config.yaml
encoder_arch: "swin"
model: "image autoencoder"
dataset: "Sentinel-2 satellite tiles (TerraMesh)"
train_examples: 145000
image_size: 48
crop_scale_min: 1
horizontal_flip: true
color_jitter: 0.2
bottleneck: "plain"
downsampling_factor: 4
encoder_norm: "rmsnorm"
encoder_norm_position: "pre"
encoder_activation: "squared_relu"
encoder_head_dim: 32
encoder_fused_qkv: true
encoder_bias: "all"
encoder_qk_norm: false
encoder_layer_scale_init: 0.01
encoder_parallel_block: false
encoder_moe: "soft"
encoder_num_experts: 64
encoder_moe_every: 1
encoder_expert_mlp_ratio: 0.5
encoder_slots_per_expert: 2
encoder_shared_expert: false
encoder_patch_size: [2, 2]
encoder_depths: [5, 5]
encoder_widths: [64, 128]
loss: "mse"
latent_channels: 32
decoder_norm: "batchnorm"
decoder_activation: "silu"
decoder_widths: [64, 128, 128]
decoder_blocks_per_level: 1
decoder_block: "basic"
decoder_attention: false
decoder_upsampling: "nearest_conv"
residual_init: "scaled_by_depth"
optimizer: "soap"
beta2: 0.99
learning_rate: 0.0042
beta1: 0.95
shampoo_beta: 0.99
eps: 1e-08
precondition_frequency: 20
max_precond_dim: 1536
one_sided: true
adamw_lr_other_params: 0.0013
max_grad_norm: 3.0
ema_decay: 0.999
max_steps: 7300
batch_size: 64
epochs: 3.2
lr_schedule: "cosine"
final_lr_fraction: 0.1
warmup_steps: 1460
weight_decay: 0.4
adamw_weight_decay_other_params: 0.05
Rows from block 3 of the encoder of a small image autoencoder, named by matrix and row number. Rows with one number within an expert belong to one neuron, the router's apart. Each number is 500 + 40 x the weight over its row's rms, rounded and kept within 0 to 999. All counts start at 0. Numbers have three digits each.
Before each expert's rows are labels from the 100 images, of 14976, where the router gives the expert most weight on average: "peak on" is the class under the peak; "strongest on" is what is common among them. Only what is clearly more common there than usual is listed. The data: Sentinel-2 satellite tiles (TerraMesh). In brackets: how many of the 100.
# router: slot weights (encoder.blocks.3.mlp.router.weight, 128x64, trained with AdamW), inputs 0-63
# up: expert up (encoder.blocks.3.mlp.up, 64x32x64), inputs 0-63
# down: expert down (encoder.blocks.3.mlp.down, 64x64x32, transposed), outputs 0-63

# expert 27
peak on: snow or ice (76)
strongest on: snow or ice (82); main land cover: snow or ice (75)
router.54:430498527437453505481448546449521558547524440461558526483458471498483481495513494547444528438520540453545553490478433471461479494441555553518518450464570548455443500515546450511465494526510557
router.55:539482447507497503534575466547501459466499524446532433518484498539520481526564510469521529420553480520484456581493498466562524541523416482524456535537465459461553504518501446453478454420432478
up.11:531460463531537530552548446553473457549510537519466463467539480470532561447464479472539532520467446548485454546465554538561514451548444458450438554508466466524544552456476455442525531519522462
down.11:458483445454500453525513472466514562470549498477496539475492527526452538533516478509441458464560448509543456491485555485540462410497520396515447554523542445474516579505540454474444513462454527
up.12:522479478511514520516566445531503484503571552512476468475486522480515580449487516485548519474454451541506453550491543530552567463536414469456439550523491451518547537472519427407517468459463475
down.12:526444456460505544515492466517513483484410407642439526474449542519490514497563433452514508446486455496529502485535511560508500543511472469418501543471488455516454500515507488502520520483489451
up.13:486519513447467458469545462521555546463591537423528495515457556530469535505505496528504497404496487499502455507480503482513552505537451531504499490524484492488494480532551479484435417390406532
down.13:500487467536485512492414560476508436487382401555479465500519505480560492469493481491469486538522501511507519502492517508472422433470513473481484492485498496485549530499486522488544642531523443
up.17:523453461525541529562535462539512444547506535488446467466535476467535542444459482462518532510461455550507451547462544541554510451539450444453432555461473466527542561441523448453525532488487451
down.17:463526504483491441496598488437523565518550533501594535489504502541511516530539504577492471477459526497472531478454457410511523568474514556561545492506539480471470463509530504487482391487488537
up.18:532455446555542525542533465543497456538497552557458466465537450445546504451439454459522542554450468548522454520463539536536508460545464459458469531433459446533549534480481458472542542519504457
down.18:475557477497560467505413571453459556479523404498537586542473514516461521535513473549473488493549551498536511559544507463515442442433530482498433505518520499479483523549507493526471558470476554
up.20:471546541466464474460453546454490546468493450495539545529466559549463466549555532538474466458545546457514551458543453461458484548452549539545549461558538547467455455532500554548461477487491541
down.20:500499524546504514499583461537500436501491568528502447497500501422554472429429502494518515548415493500460497499448506520495561451543501526420544484500499553518593484504500538502554500537541423
up.21:566440502548553536560531483523447459550475522518455468432540484500554540442465497449537541517481461531477500506471555546542498449515460441446460557503480471561545561456451485462543535514528457
down.21:474556508427474458473534466436476519464565478487503577492477501496496557477472541521492490446525479430580516503478474476555462536456472461472463568523511465455437541475511448464534464432420538
up.22:540439481534568539583534487511496440533496504498439494452550493494563515430495507455496505538487480548499492525502528560567491455512476429433419519426492491523557564472492450449497543480499458
down.22:491485452483481477433540494439531513505437470429503499469571430528501516514539552502461490467503472507531498427499532507531437572432508427557445568453526453483434556509518453457466494489478503
up.23:525452518522528517536549445556485473512482540488463463466485528477543568463461479472528532508480448541489457543469553549567536456553432449462435561516462463533544566452497443437524488448479466
down.23:576528508523512558528479528486503448515430516558457546492487519495535495432490498513556522523402472477460569512494458536465497538447521490465585527482495504557507470502449552502532543562505396
up.25:510471471501524501545557458512498463534521521505482489476517520514539603442496550496537502460472456540535477538496529525564496459513436455458432570459504481508551566449518427410511494446432465
down.25:525499500496503508487466475596493464488415425561448448515522526449489495505513519440493520516533428507523452500541595566544476458584496475438428465499457430514492513486501489499509551466489483
up.29:493413437554536506529523474534504447535460499525487465495514411427548462465463494468493523558478469532452464493482537524538509466532458469484423515495481477524542533484518515493548554589601467
down.29:510499541429503533487508491505483509489553532586486513478493646559456517432586495488537521447482505472529539533488454524521531600491505457490491542496492468533457481536482493473489428483449493

# expert 35
peak on: rangeland (60); bare ground (32)
strongest on: main land cover: rangeland (59); main land cover: bare ground (33)
router.70:492474501478479486537549445547509528457548571432505493500473460531449537518484499480462497507516410553523462585499577496573555498566436470465499504449451441507484546525488495503435499443455524
router.71:525551466518475476513556461548523509476568557469499456528525469488478564512505469512470487500532414594542469513439513463555536453495408511499423495457473503501534555475552452451452496466444511
up.9:516462517516537561554512536468447442554451472555457534464530541532542535444545541484547481500452516504528540484543482562514461497456512435462435553484544539522533548433453488463549541525451442
down.9:512494462535493531518430487548511542500521522432464454471520478425436445577394485462478532535563502505498491501410503539526514418493519447495472508501465536537500507475500514513450560550565530
up.12:498453487565542526543383531485485452535443419527464501483546502523525500461534534447493458489610520504519510527575497532524454466475542464474473517445539554476518526458486470471548550518501464
down.12:519492578489519510515475550468472428467511471514520522518537524559527485474587578519528504458502554495464559466524420489440473570462485550524578478456496442506444427466465552506512478515464489
up.16:556448511528546559535452533464463446553442481543429510430553516452541506482512471450529551501500553482526536526522445535452467516467568433481537518505499513562516519471411500522534545553488474
down.16:537505493467524496481475489574478576489541510484443539499503518567464609517553462476487514493535451507579466500553519564523498511542509464489484522503453446522446522471447441484458481441400532
up.17:556476540528508556534533522453439471541479471509486532432508530513540567460539557495567465495469544498553566457523448530552468494443485463462469571498568520492550525451452478433538517500444478
down.17:549508507548488525483511441565524495496527527429444455524497506441464452484450510435542578567435461503480478483436531565505535421539484468466502482498452561557540510497472540519531529553554494
up.19:486539480514489529503494571403437540529483489470514530519553469541543562520520564502494437539510552529569545433554462474447472534420546531525498531495583548445487518472455513512485491496464520
down.19:490498488569500485500489459547500455500423471584482451500499500440514490441476499507489478502480472507480479501414540527558563441537498451421482512502505557480611527502500535499530583512548434
up.24:538541529530454464455558446549534547456550551461541464497451459465466467539456459531493556542446461476456460462454513470490552532545479544528539469548452446556481459541516538532463440503534541
down.24:496498506504500555506450541481503456504470408598439584502502504498514524473495505458523509495475484507536524501528511545506462491457494389458447589503487479516530584488491504493528589511490416
up.29:482533479518493531506486573404435532534475486475511526524559462531542554521514563499488434548515554527558547435551464474442469533418552526526495527493586546441483520469453518518489502510481515
down.29:492500492566499487500497457559501465501455491574482456500500501444503486442461501505493482495478478500468484500394533533566576446541499446408476500499505569486612519499501530499524573512553448

# expert 2
peak on: rangeland (63); bare ground (29)
strongest on: main land cover: rangeland (61); main land cover: bare ground (33)
router.4:474542487510543450500583489554539533479542557434500477492525437505503487465448518458490464517520480544535472590496580549574535471536417504476470487478450496509496538474551429498434461506527537
router.5:465483520468508507495544418519516537450534554446527436459478544498476547527488537532499497449538441513487448516510558486533502490551406450514428545525464513490559558473561489451448505424457467
up.18:541463518513491536514548488479460485514497479540503527449481579539549565448525579530579508484440480502499532463537483519547500506472448490454500585519552513531541516438476500417554516503422430
down.18:533503476496519511487490428628516519535496558483482434485503486457443513522465491457492575519499448539477443511498564564574479422592474489494469476495442515568533516482484521515453524490499494
up.19:535541540522455464455560447547532546454547546461540461502452456465470465541457458525488558543466456464453463472456521472494552532544476543532544468554451444558480459541520539532467441499536543
down.19:495499487523499558499462539478498475499457437542431505500500509499560537469505503452513506500482478502546518496505518551516499503453496376461424605498493475511569605488491485500506584501487421
up.24:519446460527535523539531461520481469535512478522463462469512485472509555472474514437508534539563451581536470527459585557558493427496477462440456574460508473573562534480491464454516513541470466
down.24:535502508507478494492497479528493543511573567361488468532523477464465448576445508488496531569508499501469496484443502508466572453529509515521544436478470597533495488490488520524496491539556578
up.25:567503507529554559530464544489457465533444476525429499411541478489524473505503469438501562525526525500486540493503495545469480495472552442498565516513472495603512518470397512530535559552543486
down.25:516492511431495512499498461558485534498603539488473552497506511569481554529531482479526532469482468503531479500520514568589536526533483443487382542497484441542443526493492493504451445467421530
up.26:463526531480493508494474570415446523501487458499524529533526510547521523510550576525496425498524553468561573478565456478452471532411553505536509496501609548436468497487487502506506481481467532
down.26:485499454547500477500431467517500461499385444589474471498501498462491488509491499503461471509510474500497458502437548494537535422542502467465480499500506518476556535500502578500504650516536451
up.29:572500529515490545507523513466451482513475475574512537401459549543537541490522548524570536492441509472482558445532457511509511537460495495470574572550506514580523487452443526466543507504464443
down.29:491500504484531497493475470614494515501495529441464430501513473445452482536476504463468520528548453507526459514505577550562454415557525458537352498498475499535498531502480484509486512482505543

# expert 5
peak on: water (86)
strongest on: water (91); main land cover: water (84)
router.10:533465486517531526517512464558498410496462508519452462466539471456542481487455467476537532540436452490465497457475563531520505474543493445435486566495471457511609520450461515519531517555536409
router.11:487511456481507468559507470494487524544504508477466520514548485505491604459518492521461475439512494494584499536512486468520441465525503495519407486454479544470537565458513403429478492420410505
up.1:459537555449458466462469541457473538460524465476543545544511490547485518533536545539466458477540538452574544459562465462455443536458541541544533462494542545454464474534535508520487450446431547
down.1:478498421465504461501514405570502504504457512465442479496503500577483537542532495496456475485516439501515439504516563516575476596571500444573442562500505461511487549498497444502452494493482487
up.3:533533533543619543486448553409457472503460466524446487466515453475537465526478474460528528537482543472463548463467468543467525531414540471526531482527480469531490482483463533532531568541542450
down.3:494499469500503531491478476522506502503354366574441492503506503496540541484575502447478501480486463503584474495525535546554469489507494431512437542491498479504517560507500517514547523494464473
up.5:475512519475487515526469548434452488531467452520525557509496555546494561498575598545525441481510542473563564475568452471480459526430525480508497539499598565460479500463497519497512499497445491
down.5:503499470488500495502507404568502541501461463504440453499502499460499550530527499448484494494488415499547449499519567580598541481548500420515428584499496470479492581500499492500486457471471501
up.6:470460468462563478545512482398524457557521599456507490528557551542480530472548531519470471451539473539530480547509536484530471465484473428462455558465537539469544543439527463469475492471465516
down.6:510507576445603483477531511483582545499535484510535524450597507517495475522502478522486514490499520545473524519519481479475498523489560533581549471385489477522479469529564425527523447469477528
up.11:522515525485373509464541482584489596431541517493527578478365529509484506525503491513559520492474498469495510474495471505493529524523489586501512527529481492518525473548491508498493431488488549
down.11:521511542541469504499561446545495552467612582442496468501471524474522555467414492492517556518461463499456459520434528519536597487545478503449489534513491553560545504514504516482465477499540478
up.12:502535507520573513511446539308495395536450428519482550499574465491524492500518500485494500518498529502488521484515489501486494504398519451521506493495508507505469507463493505509518547517518480
down.12:508498440467517535487458516495503420501398412630470510530531519503500479495541511472502531518499502474558506529596501516504419499482457471510513503450495426548458517473478484478550538528464484
up.13:537535537540608544478455543522462447488451447541437469462504455463541452525472461450524541547478533467458539465475481554461533533466541487525530463533464466542507475511461535538542566543546452
down.13:486533512508540540517525443550533535504495421566437510476525497473508582507483503445511505510467435498558438508466564559571485478543480427475407568464513510499548572471487502496463523505499470
up.22:534546531536445522457493505650478570438485490530483448467422471467521469529457464474539539534464511468459515474456479529482536531537520563519538470535455453537500463548474532527529509533535474
down.22:503498489549494486506563448540494511497591597424495498501497497494478601473449501495528477504475463500491447506424542511540531459557506494419408547513501555447543525497504494493425488493513492
up.26:479420467476564492547450504443517434572474429563492502515612508507472520457515525506471481478530496533535485530520541491528459457432480386500451536468529534478450538478515472476487523488482511
down.26:489513450453544530525439550467462496545496481546473509460493503524442515530510505477488464405547516525609532504504472502484417503469492460508533513476512407468482524536449461484399546478435501