{
  "encoder_arch": "swin",
  "encoder_fused_qkv": true,
  "encoder_parallel_block": false,
  "decoder_norm": "batchnorm",
  "batch_size": 64,
  "final_lr_fraction": 0.1
}
Rows from block 1 of the decoder of a small image autoencoder, named by matrix and row number. Rows with one number belong to one channel. Each number is 128 + 24 x the weight over its row's rms, rounded and kept within 0 to 255. All counts start at 0. Numbers have three digits each.
After each channel's rows are labels from the 100 images, of 14976, where the channel reaches its highest value: "strongest on" is what is common among them. Only what is clearly more common there than usual is listed. The data: Sentinel-2 satellite tiles (TerraMesh).
# convs0: first 3x3 conv (decoder.mid.1.convs.0.weight, 128x128x3x3, each kernel summed), inputs 64-127
# convs1: second 3x3 conv (decoder.mid.1.convs.1.weight, 128x128x3x3, transposed, each kernel summed), outputs 64-127

convs0.77:118081105151129124160094125098139043100114120159124102072158131090132118090090156128143101141094095124145114131142143096092136117123132142090102109100092104105131085113079120090129110114144088
convs1.77:113147119145147105135145156123168149119123104124127123135124146141137130134119160123150121108108139139146089160107168037116134116130127090116127113151144114121143210133188152124135159136131145
strongest on: snow or ice; main land cover: snow or ice

convs0.39:115151125100093131161137117122123131159192081132139167143160142134150068178126147106124175132129178116117113152187076119102086112109118133114125136100107138101132121106131140142110116064123090
convs1.39:150150090127086143159113124134142139108122136119171111142080155133131125102075123138140115101095090103129138142091121083101129133167073105087096129115154127126149165125142125175149135088130101
strongest on: snow or ice; main land cover: snow or ice

convs0.125:075157106139146120138142110116117124095102117089114102114075112099081130119118120148091151122097092105116125117138146122119098135099142132084105068105128092107109153087119101099112129168133129
convs1.125:127107138100136084100138135102087099152143091106105109141130098098127171118155089119133106139121149100122135161134134082118087142115143137158160116149114129127127080093136153097127100122144135
strongest on: snow or ice

convs0.47:137145141128137110129129155113113131121156136096108094091100156143077164152174101125112131116141103139107067129124141139179114160094140104146191146115127135120113131107123084135121151164133129
convs1.47:122123161149177081085119118124146101113118111123060084097140099130153137161147092127099166119168100092126114123118095125159145119129148151126103133119141136140124067147126155105104128137107121
strongest on: snow or ice; main land cover: snow or ice

convs0.78:140115155137054130150161119107125162113140137091163149124144110141116160109143119118116122091142148157134131126122150137129138163080117092156163118162140159134142115118125136123094085115153103
convs1.78:129097127104124163171138096131111146154137134131164137132105139121150128130157114145127165112175106121182172091152111094050121123107111167090134113128102106125114137152153095115144096099154156
strongest on: snow or ice; main land cover: snow or ice

convs0.20:137109132118091111128094145146137094144134076157081122080121126102177111144116164149117124115128182135144106132159139109104156148132133100137143086072130136085151085137128101140114111080149157
convs1.20:149103146141156075079141133128140134169111100144136143153117131146118109115140134142106130095124141111158160148152092100139105140111152146134136109111113099133122181139159131142128156111183120
strongest on: snow or ice; main land cover: snow or ice

convs0.41:102152136146198138119114117114119123098173147089127160147109120143123171099117110137107088085142144159113153155105115117132105147101093145092078127142110180086119143103134117133135130069118163
convs1.41:115128115123123140119132143117155139086137112141081121174157156137158087128096138104117101112143143116142115183168114069089104133161122131140130137150109143145152104171134154141177111138134142
strongest on: snow or ice; main land cover: snow or ice

convs0.51:090125074140174131134116138139120137101120123136133117120111147144090110150106129125117129096132130120135154153104112147131142146151143135118098118104164131120095121122138153138127132158075106
convs1.51:138165137104122122113080161083072097142136114112132077142106138112160092130140121118165133126125141115092166127122125150106118118110107141111124133138150162096128087073123180132130136120149098
strongest on: snow or ice; main land cover: snow or ice

convs0.46:148151137128105133128106103146128147131089096062131184105111168170144115124160145143129110117051117129122119145104075138131133187119132114122122136116133144113110123161127096128125137123159091
convs1.46:136132170131126142152094153129158152128143125140154113177135092140166136125175155138152118141121135131111134097103145059135151117147127142080123155082134110146145052115156089149126126088131132
strongest on: snow or ice; main land cover: snow or ice

convs0.84:159163110120109128117122118093117145122080125117129098124111162120129169144118085111116151109147110109138134130100137125152108137155139073121093102157193140167104153132127171120131145163144125
convs1.84:131129112082105069086124111143127130136131084135113128098121128128091121138144104120121163147127101133124101100130132139087162143139115141167119120081076079154150103119126122143110135118140122
strongest on: snow or ice; main land cover: snow or ice

convs0.34:128109135118119135087122117109132115151079106111103199110124098166099118157140125105155129103123180156119151137115104129104098063146125097093073161121152148119131133090146123163153143094139131
convs1.34:095116107094127133152152111107169100106153148152119122191145143118161125103086117154138129144078127120131103168117158092131104126139112199115124122089101091146096156143146173150143135116131134
strongest on: snow or ice; main land cover: snow or ice

convs0.121:136117135125113140162152115117115144143117125142149149112100163122127152144111152153146169124122102084117151113115119123114121116126068085163106140062100107138115149134127140179149139162118132
convs1.121:125154102104132149141135096112114087165107106096156117101130118103118100133104136054134143130111144133145124120149146139100177138120126087147147180074163132092091138113113160125098135135133143
strongest on: snow or ice; main land cover: snow or ice

convs0.107:130121081122102121145090093127118120106125114100129082093151141152075091127112142108105129137135128132129123134173073122138115134103160100115099172123120090160116144116115088079121110168083121
convs1.107:132155148134154137113150155100164114133122153149118115092124144117139099152116132128133095121151128092145107173110119140138119118169128170116112162150133177072112132125134213122087142161138149
strongest on: snow or ice; main land cover: snow or ice

convs0.36:118154140154112064142127154120142164113116124100122106121142150065172132119127117163141129146170145121128103151132116140125101096104127127105129105119127094112121110090164144125137135101104133
convs1.36:139120141118127187124126121131120107122125135123143133107123127150127120127159149128131145126123140132153139087135135255165118126135131142112138125130118155132128164129056098122138127125132130
strongest on: snow or ice; main land cover: snow or ice

convs0.9:081140147134190095122148093144154113120132078159124168111138124137114147120171107130106123108113111128082110135141079146106157143152151122162136107131136121099134082159118110132102111124087083
convs1.9:132129124131130128099096163122114148121124130090113125149127116101122119115134093135153136157094124116103128083094135028184100125141143176097131106095125079131132114109140089106140157145122157
strongest on: snow or ice; main land cover: snow or ice

convs0.111:157107129121136177085130131127098122121124123160107117144135135127146112120167170120104128105092123139136158090123144099129199124146126142128123147140136166123132119188099121108101099111139143
convs1.111:133117125161130058108142149135157187126137115149153117141106127129138139117175127145126136125134113130138128141128120000101141119145129119107121142135145088125127122160182126155138118122128127
strongest on: water; snow or ice; main land cover: water

convs0.106:158137101139138138149119127089117128166219158111114138118089173115162165161115110084113129145084173152152113111142115114128126137136098096113072153169110139121151135111149160128134108146117125
convs1.106:117133114119105134148136087107142162133130127112165098126105159130098130103096131125166102091136142143155140076132141100067154084155109132134114148142134106164115114095151133151174140159172154
strongest on: snow or ice; main land cover: snow or ice

convs0.11:114147131132089143153099137111105106122102155086122158124108143129164136096118134101145113153119141155093111137128060111116124095133144101074120108120106113135121140136132047154161114129110148
convs1.11:145132154099132127138114084121153141098130159135130120145148136142138133133109118116134124089089150132109100145138136110102122115159089126121157140155136120126152076121151172097113125130112114
strongest on: snow or ice; main land cover: snow or ice

convs0.81:118119168145140146133131122111128128135077148103162145141111185127123118135127107136117147112132163151144117109193188124129106093145158126087129099133116115104081131142126161141105130120135129
convs1.81:122096140113127145135174144137138137116102110151171169141115114145138129108084103117089118101135110095169084096150157123136147129096122121119145104158142098131134102140150079088095120113154127
strongest on: snow or ice; main land cover: snow or ice

convs0.72:114093094142163134141112108130131159122136121115135156116133124178092111097147121103121146164106181090130190146098134136143111152103168098109152125136155129120102130100118147110123137117082132
convs1.72:159149139118131109109117129124145184144163131095139110090114156100138111113141141159196113116106093106097185172112141128141128141138119165127110139123136132091111097116116151140106088107094176
strongest on: snow or ice; main land cover: snow or ice

convs0.124:112115159112088118111141149102118129102162096114127145127086156115111145138096110112103130142144114108138160112147152133107091119095153122130122119147097125178126136108133179147140130132166132
convs1.124:108136094074115102115135122123145145107154117138133133110149125109116127121083091131113106119146108127160153181114112110098153123111106159150093110125127113110135141102126180122099131111126154
strongest on: snow or ice; main land cover: snow or ice

convs0.73:124149097107187133116091130088132128139119120088128121126106126089134089161140096147139116132102147145088093149128091107147144098143115137109067116104131118143145115128121076128143143116089133
convs1.73:115161137123111132133060129117122149089127121098120100128131126133135108123080112128162092144094116151054096139142123102175148097154133141115114149141141138145137067157129130133159114151106126
strongest on: snow or ice; main land cover: snow or ice

convs0.96:144113150104116103144104140142117156123128126172110118107136131108195134105097163111141103138179132133143107133133114127131138137101135120123114137138142105116143142126175129097107111146153107
convs1.96:126130138131138158151104151122053085131144158109126141141127119177099149146080081145112111117130119120136097136144120248101118131126112140144141131117131230121113094134079113126117127138110111
strongest on: main land cover: rangeland

convs0.61:138102168116137128145151138115132125138121186158106102105135090094141174089109116136109150082142132087181117139133152146105145126143153111146140109135111118149109102143143186180103109121141124
convs1.61:127197111130117162141142128156046122104128162109129145158120128142116111126108131106134171162155148151182125097154125156132112123095129123117132124124150107124131121086093113115118151144136139
strongest on: snow or ice; main land cover: snow or ice

convs0.33:135106103134131126150175094134135100099154156195122151125158113145156122131085150103091096092100102141096146154146117119129156118156159119094100132097107134131100106134107143113133060108133180
convs1.33:120131131145129118147159125106157149124144138123134120147145158096119119131110147102107118133100149135152101172124111003158101139124119117102137127160146078106144221126154141140144145128122137
strongest on: snow or ice; main land cover: snow or ice

convs0.43:141105127090151127129137136105111115120120137171131129115108099105167174150081143148140128120145149142173113121164149121118082135105149096107118154167142112114078139117133155097163141108120143
convs1.43:151129127114131152205087139127103137119156089144094169152127145136122114107123090140131095082119130131158118100119152143104175112126148131120131092146143135121111139120092129177099095122120138
strongest on: snow or ice; main land cover: snow or ice

convs0.67:158107128150084123135113104101130155135168163121105092103125110112144174095134125142120127104110119106114163123049127132161072108124106086146110112124162119138129156123126137130097155140086158
convs1.67:102144133145175088143133096130092121130130125122098123130146107130162154113132147128131116163158128132155137093137113101122113115084138129156154157117097165119137110137084090096107130141089140
strongest on: snow or ice; main land cover: snow or ice

convs0.83:105103118115112104138098131088120146124133141196095104134141159126206116151129142127117116121157138101109147139137128134131155130120161114091126129109109098114134149134160109074107059111126147
convs1.83:134156121131132178130102148126059089132144131079140112152146118164088133148111096122126129104162118110125112136118112218105118128127116126132129128131104242137119084093085100120123135140118114
strongest on: main land cover: rangeland

convs0.27:125119119115078155162166118105132116135119156130133167104135127148099125120095153126088126128148107132114189139136097121120143171053119096117154110140084110135189143140127152084149097133146148
convs1.27:125169138163140184146146113123109067138128133134168122119112126132149136160123177133111160132142140133158189134147130151118164164149105143118122127165111091117123188138136101153122095107134120
strongest on: snow or ice; main land cover: snow or ice

convs0.68:086129130071094116127118136111121124105141128136108093100159110113155123117116111132151144092143156127125096120178091121092149140135169059139127084154097135141106091110119111107151145165090099
convs1.68:130141125122142068171120135157152147110149097141145150115127162161122163117129125137139145117108113099095111134083142069188150120116102144122150093159137075150169177169154128142144115107103103
strongest on: snow or ice; main land cover: snow or ice

convs0.108:123147137126144138140092108163143137140113146097106096134190140133087086116142128102117182112106143137139121153122117120132144106140089121127106160101127109180149113155115105103129118124093130
convs1.108:130129126141106136131174143142154147134147133133147053131156129127129137126127120120166150114133114105092096139099153091107126133114135100130101119162147125136105131152143119154176124143138144
strongest on: snow or ice; main land cover: snow or ice

convs0.18:121116198121130105113140065146115081128125109209131090108150070129125141081127150125127100091115111163132144128155090131110153090157128092147141128128134143138141099141122143135098104062144153
convs1.18:146114117151137085136145133120114146133126130129167142161119107125111131133158149141116128134133154154133113146106167000139122126107135153134118125102111097134138160110171122130128154134147108
strongest on: snow or ice; main land cover: snow or ice

convs0.92:147120112142167129117145104126116152139103116118135131121153153150118055127112149113139128142113159147130115119126086124122128124122108102121149146168108114075098147149130119118140128160104092
convs1.92:119076106124134144152142106106137079099123151089117148169122151093108142120077117144135115114132134113115132112143142132103122139123106097145139140094124158110151116106099120086138129087102142
strongest on: snow or ice; main land cover: snow or ice

convs0.55:094169137119128148164112105111133099084109107150077142109158129133132117170078140093140119115146137106135136139163152134143126110132138101107140187074109108127163108135128136099140148183211120
convs1.55:134116112120104174180107096083094092130115147120143139153127124147092138094154149126113142122124104170125111121138102179168120109123139088127087144120126126118105158097123154144153116070112088
strongest on: snow or ice; main land cover: snow or ice

convs0.89:093125147106119112113131136139114154093101141104132118089153108148122123111180093137127141082146104085096139097150153117153117070136128099146112090143126101125121131109140094099151151157163114
convs1.89:099131129120110077059112136138150147105110147121110126122147127126142104135125109114071122163162137131110130169149142123174100107103158151112107111129124153119127065124159164106120183133127100
strongest on: snow or ice; main land cover: snow or ice

convs0.70:155159128120158116164112109113120133158101150092140118105148141120130147112100102128160132104117151133170107129115134113150092112128156078135137159134157128139142148107112080154129124185133160
convs1.70:126101147139145137133168137115200173124104124145113156108125147118144135111117118102133117127108142109111071124135131046170145110157124072123123113110124108148144133161144125104144125164080138
strongest on: snow or ice; main land cover: snow or ice; flooded vegetation

convs0.104:124122137092106139137168130147116144106104171139109105111154139128111102109123125134179142137128108099144103137119138144135121127133108121152105114101140124133123154145154114084151142180111149
convs1.104:144149130122169088115150124092043111136128168117089132131133124146157157106139094114172158099107151136125112125154151167104120121119147134109138147133155137109116114138109144161146108140121128
strongest on: snow or ice; main land cover: snow or ice